Rows from block 2, named by matrix and row number. Rows with one number belong to one neuron. Each number is 128 + 32 x the weight over its row's rms, rounded and kept within 0 to 255. All counts start at 0. After the name is the row's rms in percent of the matrix's.
# gate: MLP gate (model.blocks.2.mlp.gate.weight, 384x128), inputs 0-42
# fc1: MLP up (model.blocks.2.mlp.fc1.weight, 384x128), inputs 0-42
# fc2: MLP down (model.blocks.2.mlp.fc2.weight, 128x384, transposed), outputs 0-42
gate.156 100 [180 164 122 169 128 104   0 116 154 111  99 128 198 110 127 124 113 132 162 134  88 135 162 181 192 113  97 126 164 120  84 168 159 180 131 129 170  68 127 131  93 160 142]
fc1.156 100 [123 139 144 187 152 172 123 134 126 106 148  76 169 120 138 139 142 139  40 102 169 120 109 149 120 132 113 151 190  71 130 149 131 131 144 134  84  92  90 101  61 130 148]
fc2.156 101 [ 68 139 108 130 126  79 113 123  90 100 186 104 113  89 103 174 198 133  94  84 107 122 149 148 127 148 148  59 117 129 111 178 151 169  95 130 100  64 127  80 168 123 144]
gate.157 103 [177 174 119 153 154  71 110 143  86 127 156 128 113 129 144 135 146 115 118 151 142 144 135 167 137 130 135 110 149 109 142 206 125 138 144 129  95  85 137 162 124 143 174]
fc1.157 106 [110 150 178  94 113 116  85 134 181 186 117 128 129 160 162 184 108 116 138 108 100 108 192 122  97 155  34 105 135 108  85 159 104 124 148 163  79 139 152 115 121 124 196]
fc2.157 105 [150 110 167 116 181 167  83 218  72 113 109 146 150 140 119 140 136 165 119 129  51 142  83 127 117 106 173 101  92 116 107 154  96 154 152  80 148 163 121 121 126 153  81]
gate.158 096 [123 127 104 137 180 164 104 156  79 148 108  86  41 145 138  31  87 160 192 133 110 103 104 183 150 124 147 106 121 148 144 152  72 139 104 158 145  82 154 111  83 139 141]
fc1.158 099 [118 136 147 159  70 140 162 127 143 143 199 120 101  70  79 200 151 174  88 175 143 137 104  96 161 133 155  94 205 139 164  85 112  93 134 122 103 199 135  97 115  64 130]
fc2.158 102 [ 97 202 191 143 104  99 156 175 126 143 137 145 177  93 178 128 112  85 169  89 131 168 105 183 125 149  82 118  96  96 172 131 130 125 148 130 132 118 164 103 175 136 186]
gate.159 096 [142  25 148  95 117 101 184 117 131 140  95  99 158  86 175 100 133 146  89  90 132 132 163 140  88  92  87 109 122 124 134 151 194 161 115 146 161 102 124  89  98 113 112]
fc1.159 098 [181 104  97 146 101 122 165 110  98 117  95  86 101 115 119 137 144 124 121 120 132 160 103 127  56 112 146 120 117  75 114 113 120 131 102 104 130 132 163 139 212 102  92]
fc2.159 103 [118 138  99 104 168  87 197  92 152 102 114 148 149 145 165 156  95 116 110 128 173 115  93 120 147 128  89 141  57 149 151 114 147 164 135 152  44 120 153  53 114 140 127]
gate.160 097 [ 61 130 140  55  94 132  88  88 143 152 165 159 115 120 184 157 157  98 131  95 110  71 125 125 101  96 178 137 127 102 159 120 143 184 108 150 112  86 165 111 109  91 126]
fc1.160 103 [184 150 111 145 132 143 112 106 214 124  92 154 102 156  71 169 154 128  69 169 124 153 168  74 138 154 144 165 156 124 128 174 109 170 113 118 174  92 134 124 136  80 134]
fc2.160 100 [119 107 118  81 136 155 119 143 149 154 133 152 136 122 139 116  87 120 183 141 149  89  46 116  67  89 110 187 139 103 196 116 125 172 124 145 177 113 133 143 105 168  67]
gate.161 105 [109 159 126 122 130 104 128 157 115 160 175 157 168 121  99 146 158 148 119 110 144 170 176 129 153 136 134 155 141 113 152 106 111 131  89 109 144  86  82 133 160 171 114]
fc1.161 100 [163 164  58 121 115 149 122 103 135 121 140  92 115 131  82 103 110 188 157 133 123 155 152 170 146 114 135 129 135 187  96 179 120 158 133 125 175  87 159 123  62 132 101]
fc2.161 093 [110 173 108 142 164 126 117  67 149  98 147 142  93 103 165 167 106 113 151 136 146 110 128 136  73 126 159  99  37 129 150 128 156 132 102 114  97 115  97 160 203 142 154]
gate.162 103 [115 153  70 174 142  71 125 132 147 134 102 190  45 126 118 148 153 167 172  88 146 122 173 122  94 125 149  95  89 123 182 124  64 160 130 125 125 130 109 175  64  80 104]
fc1.162 103 [125 147 179  78 148 164 146 140 153 179 188 110 124  69 105 126 159 109 189 125 109 108 172 123 140  54  87 149 139  89 110 111 127 117 135 132 168  91 178 151 135 156  86]
fc2.162 103 [114 153 159 121 105 100 141 129 125 111 141 220  99 112 144 151 132 133 148 114 137 105 138 125 138  86 122 161 180 129 163 136 132 124  59 119 174 104 123 102 107 120 159]
gate.163 093 [157  84 167 119  82 126 151 114 190 111 190 134 173 124 105 135 161  93  64 137 199 135 172  82  95 136 139 103 117  83 124  88 160  77 121 210 146 156  89 115 153 127 153]
fc1.163 097 [136  77 141 138 128 178 135 144 137 132  73 147 121 127 121 160 122 172 128 139 170 116 110 154 131 121 145 191 105 159  81 149 160 101 169 112 187 122 181 112 125 153 173]
fc2.163 095 [119  71 104 139 122 134 138 116 201 120 133 150 118 111  97 145 106 133 149 107 140 119  98 114 120 125 132 119 130 108 203  65 123 140 182 133 122 171 101  87 137 161 117]
gate.164 097 [ 72 107 147 144 145  99 115 118 154 104 107 117 164 122 196 128 178 146 129  88 136 116 130 145  88 140 105 121 131  87 138 128 121 135 118 141 100 143  81  34 118 106 131]
fc1.164 095 [ 58 140 141 168 130 160 120 108 129 121 122 155 105 143  95  46 139 119 149  92 188  76 125 132  99  91 181 146 156 132 121 155 127 116 180 109 139 122 122 124  95 169  85]
fc2.164 097 [128  98  84 103  86 142 127 158 161 170 116 109 116 101  54  55 177 155 186  86  99 104 132 140 133  83 156 119  92 140  78 126 139 115 129 179 130 146 146 132 138 138  99]
gate.165 100 [126 125 121  94  85 114 156 150 124 132 152 109 136 125 104 132 125 152 126 145 144 102 181 197 163 146 173 126 148  93 126 102 142  75  65 124 156 165 103 139 150 111 122]
fc1.165 107 [118  72 149 129 212 101 145 162  92 182 161 123 121 173 106 139 131  94 160 134 111 115  84 142 143 135  91 101 167 145 104 138  99  98 237 134  44 146 182 125 112 122 134]
fc2.165 107 [105  98  72 167 180 174 147 134  56 147 112 140  93 147 113 144 128 152 128 117 127 184 135  91 162  78 119 170 150 101 118 129 135 104 117 115 138 119 132 153 157  81 107]
gate.166 104 [119  54 159  52 116 155 125  80 151 149 139  89 114  96 122 158 147  89 116 129 110 102 126 146 124 168 142 129 186 143  81 154 148  97 118 129  88 180 191 131 163 152 121]
fc1.166 097 [142 130 162 146 186 155  91 104 151 176 139 123  91  91 128 119 171 161 101  89 141 115 162 128  92  96 155 138  78 164 103  95 152  75 142 136  76 105  61 139 157 100 144]
fc2.166 099 [121 164 157 135 110 137 197 142 111  75 157 136  91 189 164 112 121 133 103 198 115 174 109  81 161 116 118 100  90 152  78 168 157  98 126 129 208 180 118 182  75  98 142]
gate.167 096 [112 112 135 134  91 138 166 151 154  99 110 158 161 131 148 115 120  93 119 137  92 110 151 138  77 128 188 108 172  81  93 179 153 126 221 156 113 110 182 138 132 138  95]
fc1.167 098 [190 133 128 182  78 146 149 135 177 173 145 126  94  78 123 153  74 130 103 155  39 160 158  85  73 111 109 165 127 172 149 130 125 154 138 105 115 180  93  81 146 105 113]
fc2.167 100 [180 136  91 164 157 172 103 110 106 166 128 164  94  81  81 133  90 128 100 177 133 160 111 132 104 130 185 158 127 107 107 160 103 120  91 133 153 224 123 127 117 154 118]
gate.168 103 [170 109  65 120 168 106 150 108  88 143 103 133 177 171 120 169 193  84 126  87  80 103 151 162  85 154 198 100  85  79 132 149 116 103 192 140 132  56  94 118 133 102 104]
fc1.168 091 [ 90 175 153 117 159 106 113 121  85 119 129 136 175 127  94 108  75 124 120 105 142 140 141 119 117 114 163  93 164 132 157 118 133 126 169 213 104 109  84 110 139 183 128]
fc2.168 099 [121 178 139 147 167 163 127  97 163  94 186 130 152 134 138 143 135 166  91 156  72 180 196  57 109 136 109  76  78 117  99 109  96 125  88 118 139 107 110 131 144  91 131]
gate.169 097 [109 108 120 136 107 100  88 111 146 105 120 134 112 117  92 104  94 178 198 156 141  86 160 141 107 151 135 178 202  95 102 127 133 143 145 135 121 147 118 116 155  65 143]
fc1.169 099 [165  86 177 101  92 185 140 129  52 129 132  91 157 177  73 108 144 116 115 105 156 159 134 134 128 140 104 121 157 141 131 145 120 115 170 137 123  96 140 130 131 128 106]
fc2.169 101 [ 89 157 181 106 137 115 164 115 114  95 140 134 140 126 173 124 125 159 138  98 167 128 182 123  88 147 119 130 116  88 121 142 110 126 148 112 127 107 121 121  95  98 161]
gate.170 104 [ 65  88 144 121 119 175 123 122 128 111 194 116 122 150 168 110  99  96 103 155 106 149 136 122 124  90 161 156 163  93 118 177 122  89 112 145  92 105 127 135 156 148 122]
fc1.170 096 [ 89 117 136  93 140 109 163 125 105 144 149 111 139 157 111  96 131 104  92 132  50 143 151 153 142 133 145 134 124 143 148 144 174 171 145 135 123 145 161 114  98 115 138]
fc2.170 102 [100 118 116 123 131 147 165  62 152 144 123 150  81  58 158 128 126 162 153 174  32 118 146 142 102 165  90 123 113 112 135  77 142 109 135 122 117 128  57 107 128 103 124]
gate.171 094 [125  99 154 176 143  88 194 142 144 133  89 136 133 194 104 141  56 117 140 125  92 110  94 157 104  97 145 109  91 132 161 149 132  89 120 133 143  94 118 147 130  55 132]
fc1.171 092 [130 139 136 113 154  82 195 160 119  92 130 125 147 187 106 170 141  72  72 138  74 124 148  79  75  89 159 125 158 102 154  70 113  94 122 131 199  98 159 102  98 102 101]
fc2.171 103 [145  88 154 130 137 119 126 100 117 115 164  75 103  66 136  83 126  78 102 137  36  75  89  93 140 176 140 169 117 166  90 101 108 141 138 125 107 106 102  81 123  99 191]
gate.172 101 [143 143 126 169 139 111 118 164 169 129 134 174 122 131  82  90 181 186 142 100 157  77 145  85 131 112 205 149  84 118 155 112 121 145 128 124  77 165 165 116  81 132 122]
fc1.172 103 [120 142 163 143  91 117 138 104 129 118 145  75 174  86 178 163 137  55 142 144 156 185  90 110 145 173 143 101 147 138  99 105 113 138  94 109 125 182 131 168 142 149  74]
fc2.172 102 [149 177 102 163 141 166 138 127 155 176 127 124 143  85 172 112 131 107  48 132 132 119 157 132  79 101 129 143 164  50  95 131 175 101 167 185 167 124 174 143  75 127 160]
gate.173 097 [137  88 135 178 146 120 108 132 155 167 191 152  81 128  99  87 178 126 112 148 164  35 121 133 144 150 140 148 163 157 105 132 106 139 113 118 161 108  94  85 136 175 133]
fc1.173 100 [127  75 108 177 100 190 123 131 128  95 145  76 119  80  87 132 140 127 115 143  91 140  92  88 120 121  95 119 142 121 152 125 160 149 160 115 108  95 141 117 195  56 104]
fc2.173 107 [ 67 182 146 224 127 134 155 122 120 105  98  40 178 150 160  90 100 120 144  74 170 111 208 107  95 107  89 140 151 109 157 156 106 118  95 136 148 133 143 198 110 126 127]
gate.174 103 [111 160 134  93 152  80 118  92 161  93 107 134  86 143 122 116 174 158 172 193 110 173 174  80  81 141 117 125 122 122 164 130  74 141  70 139 124 133 179 174 140 137  53]
fc1.174 101 [161  82  86  92 181 176 117 104 123 133 149 110 144 145 134  97 123 114 125 153 137  97 136 121 108 149 126 101 160 129  94 115 101  60  64  98 109 156  81 138 131 120 154]
fc2.174 097 [167 108  90 119 119 132 162 136 173 118 145 130 109 128 111  81 190 160 128 107 188 173  65 163 145  84 135 155  99 157 154 146 111 132 155  77 105 186 133 107 125 122 163]
gate.175 098 [147  88 162 123  87 141  96 163 138 128 136 126  68  90  84 132 148 200 149 153 103 202 112 159 140 150 134  65 114 189  96 115 114 110 163 103 154 169  93 157 156  69 169]
fc1.175 100 [111 124 157 116 132 136 115 184 128 159 160 166 175  78 186 151 136 173 145 129 140  93 160  81 139  85 166 159 121 101  97 102 136 149  81 161 133 103 113 138 141 110 184]
fc2.175 098 [134  98  97 107 211  75 187 104 156  96 126 138  84 160 191 130 130 131 119 140  93 215 173 144 177 106 132 164 137 137 100 124  99  86  90 166  84 178 115 137 142 113 101]
gate.176 100 [108 151  80 158 127 116 140 110  87 184 152 125  72 101 135  99  86 156 156 165  61 110 150  94 108  88 120 155 167 147 130 115 102  82  89 137  86 171 127  54 137  77  71]
fc1.176 102 [123 143 125 167 142 130 192 181 119  96 101 137  82 119  41 143 162 136 141 188 146 128 102 119 136 113 120 108 106 195 147 172 133 155 164  88 112 135 143 101 137 166 157]
fc2.176 103 [159 163 178 112  89 150 116 102 173 130 111 129 164 147  96 133 133 172  72 129 116 115  93 106 123 183 130 151 161 164 103 172 137 132 167 143 141 161 134 194  93 115 171]
gate.177 100 [144 145 124 145 137 141 111 173  99 107 185 137 124 176 144 135 157 118  99  92  64 121 144 172 148 169 108 156  93 143 112 110 118 129 166 139  87 169 181 109 123  43 166]
fc1.177 101 [130 129  86  97 102  98 170 103 122 117 146  88 167 209 131  76 146 131 155 104 119  94 127 158 162 109 196 153 116 108 118 104 119 135 149 121 142 102 166 145 135 133 160]
fc2.177 104 [126 126 114 148 120  76 109 118 124 181 134 150 113 130 162 146  43 143 130 170 107 125 103  81 183 137 153 120 166 111 166 140 101 139 111 103 103 142  97 130  98  44 122]
gate.178 101 [175  98 143 114 126 139 138 110 108 153 109 150 106 146  86 140 106 135 129 166 111  93 128 142 135 178 104 114 129  82  76  87 143 108 134 115  95  80 112  85 157  74 218]
fc1.178 097 [128  71 127 127 156 127 108 162 138 147 131  42 137 104 106 155  88 182 146 129 140  85 188 144 147  86  57  86  98 117 179 126  60 136 170 168 187 126 149 108 137 124 126]
fc2.178 096 [110 163 155 159 137 130 140 127 169 122 120 120 165 169  93 124 183 117 127  70 112 147 152 130  96 157  87 172 132 142 108  88 137  36 121 130  94 118 159 145 124 107 159]
gate.179 101 [199 170 109 125 143 147 145 122 200 141 156 131 129 135 151 114 183 102 128 130 126  97 136 113 153 161 125 157 130 132 137 140 131 101 115 214 108 143 104 122 104 139 131]
fc1.179 099 [ 72 143 181 148 120 154 126  91 148  57 119 203 124 101 153 134 127 140 109 135 130 146 115  87 113 119 129 117 174 123  88  86 108 126 171  94 151 134 150  96 191 175 119]
fc2.179 100 [148 123  81  90 147  98 202 115 145 119  81 139 124 136 107 154 111 114 155 172 214 152 156 162 128 100 112 131 134 106 106 118  94 111 173 119 122 189  82 140  73 119 119]
gate.180 104 [111 121 163 134 147 177 138 202 115  65 142 112 109 144 128  43  98 178 106 126 132  81 143  88 104 110 164 142 129 130 142 153 156 167 124 153 124 147 184 160 123 153 196]
fc1.180 113 [ 98  99 131  54  50 166 162 161 111 120 173 135 147 147 155 130 165 152 138 155 113 117 120 122 191  72 159 179 112 156 137  91 128 196 104 157  82 105 173 174  91 182  78]
fc2.180 104 [ 92 110 149 177 119  77 129  70 139  98 114 103 121 105  74  83 108  74 135 159  74  52  69 155 149  89 183 102  75 151  95 104 119 134 140 109 143 137 156 164 154 152 152]
gate.181 094 [ 90 130 131  78 168 125 139 104 140 136 113 139 105 119 104  79 113  91 149 156  74 166  92 173 134 179 117  81 113  92  84 120 204 187  85 172 145 108  55  88 134 102 110]
fc1.181 096 [195 163 114 141 156 138 117 138  93 171 112 100 145 187 101 133  90 120  80  62 174 139 124  97 142 117 142 156  88 135  98  98  83 121 134 117 130 131 154 162 154 128 128]
fc2.181 093 [136 119 141  91 157 107 140  95 124 101 186 107 163 101 180  90 134 140 156 147 202 119 144 110 119 147 132 139 139 104 102 174 122 118 142 132 154 143 145 166  85 115 101]
gate.182 096 [179 131 110 122 105 144 153 129 186 113 144 145 198 143 113 147 113 125 133 159 114  81 192 114  60  62 140  64 111 126  64 161 132  90 172  44  97 134 137 143 118  50  86]
fc1.182 096 [120 181 142 111  88  84  93 108 133 121 191 161 138  94 103 116  83 139 157 159 195 168  94 147  67 146  52 136  98 102 132 139  99 112 142  98 115  99  99 126 124 166 156]
fc2.182 102 [148  74 105  90 141  55 143 159 149 141 124 133 134 101 117 116  97 106  93 119 138 127  88 155 133 120 133 159 120 120 180 105 138  91 131 156 188  61 153 148 120 174 140]
gate.183 097 [151 153 153 151 107 115 107 141  77 123 122 113 151 148 154 102 163 159 131 173 129 106 104  92  98 116 210 144  43 163 105 156 135 154 108 132 126 147  68 102  89 130 109]
fc1.183 105 [116 125 127 135  95 149 132 120 169 120 155 100 124 147 158  94 155  99 156 138 141  72 131  80 151 154 168  85 129 152  97 185 150 110 161 126 106 178 132  77 117 153 135]
fc2.183 104 [ 52 154 138  92 136  86 115 132 105 125 162 106 106  97  61 127 100  80 128  96  98  71 125 126  58  82 157 127 144 159 145  96 127 114  50 219  94 132 112 141 115 176 136]
gate.184 111 [114 146 168  89 165 145 115 233 122 100 118 182 138 104 157 116 147  81  98  95  89  85  83  76 140 108 125  94 154 106 149 126 138 114 100 102 121 130 103 177 152 147  98]
fc1.184 105 [ 99 108 119  91 136 126 114 153 126 158 118 182 155 164  86 186 191 169 129  90 124 113 151  66 140 160 183 119 158  61 157 119  87 108  75 195 154 122 117 119  67  92 115]
fc2.184 098 [139 152 146  75 125  85 146 115 135 197 117 194 116 116 146 201 150 106 145 139 164 102 128 151 100 178 125  91 131  82 151 147 152 137 125  96 121  88 146 144 137 128  91]
gate.185 110 [140 103 117  42 151  97 123 143 127 124 115 215 135 111 134 115 149 104  87  85  78 100 137 153  99 115 190 164 117 125  95 124 193  92  78 112 132 161 134 145 140  74 182]
fc1.185 102 [106 134 161 181 139 150  88 110 115 111 149  78 100 121 110 192  94 143 148 122 122  88  50 135  87 137 109  94 142 148 147 105  73 104 104 105 140 102 112  92 169  62 132]
fc2.185 107 [125 140 153 161 114 170 116 108 147 139 101  96 146  63 172 141 171 125  73 141 172 132 222  84 136 140 142 125 128  98  80 100  85 160 101 175 159 158  42 115  83 113  64]
gate.186 095 [134 175 118 102 119 121  93 110 123 132 144  90 185  66 114  90 124  89 152  36 123 129 142 138 191 120 124 138 179  79 108  98 133 179 100 148 163 164 122 102  81 149  88]
fc1.186 096 [ 60 170 107  96 125 127 204 128 140 150 131  85 132  93 134 155 134 146 175 203  63 115 140  61 177 143 127 149 108 144 138 113  66 122 148 132 119 137 117 107 157 130 145]
fc2.186 099 [154 132 109  93 136 168 115 131 110 127 128  62 172  97 158 140 154  85 157 109 203 110 161 176  93 150 118 172  89  53 112 142  69 120 149  82 111 151  60  88 131  91 125]
gate.187 095 [ 94 111 116 148 142 195 195 170 147 193 143  91 201 131 136 159 125  60 157 160 174  88 163 129 115 142 195 130 178 165  93  99 162 119 107 159 115  99 177 148 156 149 201]
fc1.187 100 [ 89 136 115 122 114 116 105 130 187 167 124 134 198 162 110 119 101 117  90  99 170 111 143 159 165 139  62 109 132 107 141 116 136 136 130 106  76 171  67 115 138 159  98]
fc2.187 100 [ 91 103 107  95 158 133  78 113 164 173 137 111 144 164 132 104 181 168 145 134 135 137 145 128 117 147 116 123 188  75 110 142  91 154 113 129 186 147 140 159  73 108 167]
gate.188 091 [147 101 114 119 171 160 142 154 124 169 171 139 128  97 170 105 136 101 131  58 112 105 145 134  67 157 102  90 153 134 141 103 161 175 105  61 118  97 111 106 144 151 111]
fc1.188 083 [123 139 135 138 144 158 123 143 144 186 118 150 160  85 155 125 108 139 156  66  77 104 107 129 147 130 164 130 133 123 112 153 170 179 139 137  89 130 128  59 166 144 127]
fc2.188 091 [ 93 157 217 140 175 149 151  93 128 110  85 116 157 116 155 154  82 144 132 129 103 105 106 128 151  70 131 127 105 159 106 122 109 153 122 183 129 121 156 180  89  92  83]
gate.189 101 [ 93  58 154 107 181 122 147 135  92 142  93 163 120 117 127 127 152 153 116  91 192 110 177 163 148 196 148 126 147  81 165  81 140  84 177 111 122  90 186 126 106 141 118]
fc1.189 109 [182 117 120  62 152  93 103 131 157 136 138  92  52 170 181  96 140 181 153 140  68  82 154 107  89  96 152 177 157 139 119 152 125 130 108 116  85 132 124 114 129 153 102]
fc2.189 107 [179 149 171 114 124 134 176 150 196 108 131 152 145 142 125 100 131  92 156  60  92 113 119 131 150 133 168 150 117 141 111 142 140  83 148 113  93 186 174 154 154 148 157]
gate.190 099 [ 93 110 119 102  94 115 120 158 147 137 131  95 129 191 165 165 170 189 203 203 107 132  91 132 144 187 177 169 188 124 120 140  73 112 117 197 117 161 119 161  68 111 121]
fc1.190 095 [110 148 132 132 173 142 143 104 138 130 124 113 109 168  87 134 120 134 146 189  79  96 126 116 107  89 150 164 198 158 164 160  69  87 156  95 125 100 140 153  86 123  73]
fc2.190 101 [ 77 112 117 149 150 125 110  93 130 144 178 103 160  98 179 133 104 119  71 152 199 122  35 126 124 110 112  67  51 117 130 127  97  69 134 163  88 134 116 141  60 116  99]
gate.191 100 [183 134 129 137 138 132 128 162 141 133 186  96 112 107 126 116 163 121 127 129 149 149 149 109 193  76 102  37 153  88 175 205 139 170 147 111 192 145 117 114 127 106  99]
fc1.191 092 [121 159  82 129 152 167 122 181 117 129 116  81 177 143 173 123 158  63  81 138  97 140 151 147  56 146 202 131 135 105 104 134 113 142 102 115 119 159  98  75 172 145 147]
fc2.191 098 [147  73 176  98  94 145 128 128 100 133 118 122 128 213 149 139 153 127  79 117  72  86 142 136 136 117  96 109 103 139  71 121 117 167 134  63 128 160 107 131 149  81 124]
gate.192 103 [121  72  65  95 156 106  70  94 134 131 143 171 191 133 174 154 110 125 150 113  94  99 155 146 182 117 114  96 157 123 173 109 156 106 141 124 176 124 133 140 141 144  77]
fc1.192 105 [148 122  79  55 103 151 169 116  86 130  95  66 134  91  97 133 104 114 153 122  64 110 101 157  41 134 137 128 175 106 160 123  99 117 118 186  73 120  89 155 134 139 151]
fc2.192 104 [ 78 138  78 145 142 141  95 110 131 140 118 148 152  98 124 195 132 101  60 116 155 141 140 177 114 160 150 142  82 127 195 120 143  98 132  87 141 193 108 155 224 114 121]
gate.193 102 [ 87 136 145 121 141  94 140 153 132 113 135 167 105 183  72 175 140 190 174 125 105 151 121 105 147 129 137 131 133 153 164 177 156  96 118 126 144 181 146 121  69 128  94]
fc1.193 104 [205  97 119  96  76 147  88 121 136 111 140 131  90 120 164  73 143  73 146 104 150 141 124 161  93 184 124  69  90 125  86 201 163 135 141 118 174 139 106 132 133 151 137]
fc2.193 095 [157 141 109 107 115  90 103 160 109 164 175 120 142 108  80 125  76 113 125  81 148  77 136 155 172  94 120 163 180 112 104 203 156 111 151 134 164 168 127 106 106 157 157]
gate.194 109 [118 116 194 148 125 132 142  79 122 102 131 163 140 120 132 132  53 129 137 124 129 140  84 141 187 119 141 137  99 199 127 112 146 128 130 100 132 148 109 111 168 114 184]
fc1.194 109 [118 101  90 148 152 180  71 161  75 116 164 165 132 161 169  46 110 153 182 123 148 142 153 122 132 130 165 148 164 174 163 159 136 157 114 115  77 142  88 131 117 152 135]
fc2.194 101 [136  96 121 179 139 161 137  93 128 170  95 194 125  65 115 148  94  98 103 139  68  64 115 127 104  88 166 112 136  96 106 115 186 150 108 180 115 108 140 153  91 108 126]
gate.195 091 [113 136  53  94 165 135 182 147 153 158 136 113 179 149 191 138 131 150 109 117 149 116 133 159 107 130 124 138 141  94 159 143 120 101 128 115 131 127 141 122 161 141 112]
fc1.195 089 [184 125  62 113 101 128 151 127 104 119 152 162 120 122 109 142  92  87 125 141 125 151  81 178 156 110 124 130 138 154 108 116 116 147 125 142  99 185  74 173 119 121  69]
fc2.195 097 [ 88 162 119 147 111 151 140  94 158 143 136 126  98 145 188  99 149 166  99 138 130 197 161 180 161 141  87 136 149 124 120 144  82 139  84 203 107 116 158 132 144 131 149]
gate.196 099 [130 110  36 192 117 125 148 163 131 106 151 151 123 136 134  73 154  91 106  98 141 131  84 108 116 194  97 107 180 176 142 123 165 135 144 181 160 164 188 127 110 156 114]
fc1.196 099 [ 55 158 131 135 104 160 129 117 131 162 158 135 139 112 150 141 149 113 153 192 126 143 167 143 145 105 124 129  63 126  96 120  80 104 137  82 160 155  68 119 198 155 138]
fc2.196 097 [162 107 117 114 168 116 120 150  98 144  58 161 145 122 156  95 131 117 202  85  61  81 138 125 147 121 149 163  96  82 172 162  81 111 143 116  86 152  95 178 132 155 122]
gate.197 094 [117 155 143 106 178  97 172 130 149 121 148 158 130 178 113 112 144 146 114  75 189  99 129 163 119 175 143 164 128 122 162 128 155 114 154  81  94 176 104 140 165 153 135]
fc1.197 090 [124  73  75 105 103 151 131 113 100 148 216 134  99 107 128  70 111  84 152  98 183 162 162  93 130 124 150  91  82 155 144  70 153 122 139 154 131 158 104 163 123 115  85]
fc2.197 095 [133 104 178 110 142 158 112 113 122 130 109  88 135 103  75 126 131 144 187 154 102 113 138 100  81 130 146 102 107  65 141 111 164 129 124  76  55 138 121 144 127 147 194]
gate.198 104 [165 109 112  81 167 155 131 183  93 134 131 113 171  88 100  73 110 148 144 145 132  62 117 150 152 171  79 122 105 169 153  93 126 123  75 101 128 130 102  90 152 181 147]
fc1.198 101 [ 94 133 194 149  77 148  70 107 134  72 134 171  87 197 114 156 110 144 136 130 162 102 154 154 139 155  91  92  91  99 136 172  70 108 168 167 141 174 164 159 140 102 144]
fc2.198 096 [147  87 110 172 103 120 207 104 148 187 114  89 130  64 142 133 133 130 108 129 124 128 169 146 137  99 113 145 178 186 200  43 180 121 149  53 124 169 100 182 117 189 105]
gate.199 107 [134 163 156 113 134 113 126 150 165 198  36 116 122 117 104  99  80 118 170 141 131 115 127 123 138 109 157 112 120 186 127 143 143 196  78  81 173 123 121 127  59 124 143]
fc1.199 108 [159 120  73 178 123 111 134 148 143 138 119 179 195 158 109 119 106 112 145 199 110 164 105 170 146 124 122  87 135  53 131 149 151 160 136  95 145 194 133 114 111 154  94]
fc2.199 102 [122 112 136 149 136 170  73  92 129 123 181 138  91 142 127 113 123 170  58  94  74  99  99 178 120  74 145 134 149 145 114 115 199 109 129 140 155 124 175 150 174 132 127]
gate.200 104 [ 79 107 136 125 153 151  63 134  58 138 133 134 122 132  26 154 141 116 180 102  95 138  85 119 121  83 145 101 156 114 135 122 123 157  23 106  99 159  74 116 131 106 174]
fc1.200 098 [132 173 145 126 107 104 120 165 152 159 116 186  97 161 108 183 137 155 125 131  76 130 150 139 104 100 151 167 103  77 168 106 141 114 131  83 145 111  95 173 172 147 146]
fc2.200 097 [123 173 149 141 128 144  96  65  78  94 124 107 105 111 115  87 134 161 156 133 219 154 156 125 154  99 122  83 114  57 124 102 129 123 133 196 115 132  76 125 134 166 106]
gate.201 103 [148 168 167  81 101 170 139 125 153 210 119 191 128 107 155 107 135 160 117 118  76 113  93  73 162 124 101 146 136 117  42 161 104  97  79 142 121 145 124 190 104  58  87]
fc1.201 099 [142 107  91 126  79 140 146 109 102 116 140  89 105 158 114 140 147 127 139 113 140  76 101 124 157 106 211 145 163 181 170 143 173 106 143 120  77 133 122 143  83  96 112]
fc2.201 098 [138 161 220 120 135 114  80 164  91  84 124 145  97  79 146 161 136 155  79 108  91 133 171 144 120 151  95 103 103 127 152 112 175 133  83 118 106  63 126 177  82 157 118]
gate.202 094 [ 90  65 117 101 120  92 112  84 131 158 153 183 119 107 149 120 151 133 149 146  96 164  96 136  99  93 148 179 202  99 166  80 174 131  84 127 158  93 156 125  82 116 151]
fc1.202 094 [117 119 118 166 151 116 181 179 166 150 138  66 150 163 133 172 105 111 197  77 132  97 135  69 197 116 138 115 165 116 117 168 105 125  89 133 166 116 111 197  98 111 116]
fc2.202 095 [146 127 136 129 184 157 125 177 148 108 146  55 107 118 161 141 161 120  89 113 133  76 117 153 103 137 119 101 132  92  82  89  91  78  88 106 140  98 180 147 145 108 170]
gate.203 106 [189 148 153 127 105 133  75 171  83 142 149  86 148 118 112 142 107 146 131 179 100 129 149  90 192 149 156  66  91 139 140 127 174  25 137 106 144 156 139 127 156 179 129]
fc1.203 096 [112 177 170  94  88  98 138 133 157  92 134 105  58 103 168 113  89  75 103 101 115 112 117 135  73 132 135 124 170 183 111 173 165 152 167 120 109 151 153 163 145  82  95]
fc2.203 091 [131  82 152 134 129 143 145 190 117 105 100 126  91 119  89 134 114 190 121 139 138 135 129 119 138 187 109 130  91 144  90 163 144 116 124  82 148 124 113 121 139 177  99]
gate.204 101 [159  85 185  73 125 111 115 128 135 111  74 100 150  76 142 141 182 141 170 131 163 107 115 163  89 150 140 131 126 140 113  73 114  57 155 112 144 102 126 153 106 113 165]
fc1.204 096 [117  82 121  58 100 113 135 175 149 133 128 172 103 126 177 127 125 116 136 124 213 131  98 121  98 132 132 137 168 123 126 106 207 103 142 151 143 117 124  74 147  78 113]
fc2.204 100 [ 90 110 139 195  83 127 141 142 147 185 172 186 101 101 156 143 134  59 160 126 125  84  88 139 126 183 119 102  83 147 146 190 161  98 116 110  86  83 102 165 151  99 158]
gate.205 104 [115 140 158 136 104 178 118 121  84 111 108 141 180 142  95 151  90 103 146 139  34  98 148 170 207 146 102  90 195 138 162 142 198 156 131  60 114 149 120  89 146 129 144]
fc1.205 100 [110 144 146 133 147 140 115  55 116 139 130  96 109 147 141 125 143  97 148 208 104 165 100 125  84 171 129  95  71  73 124 125 161 160 101  70 172  81 120 112  70 119 166]
fc2.205 093 [157 122 119 145 108 162 134 113 123  74  88  61 105 105  94 126 115 114 144 112  79  68 131 133 147 140 110  67 154 115 160  85 142 107 101 147 100 121 105 109 106 140 183]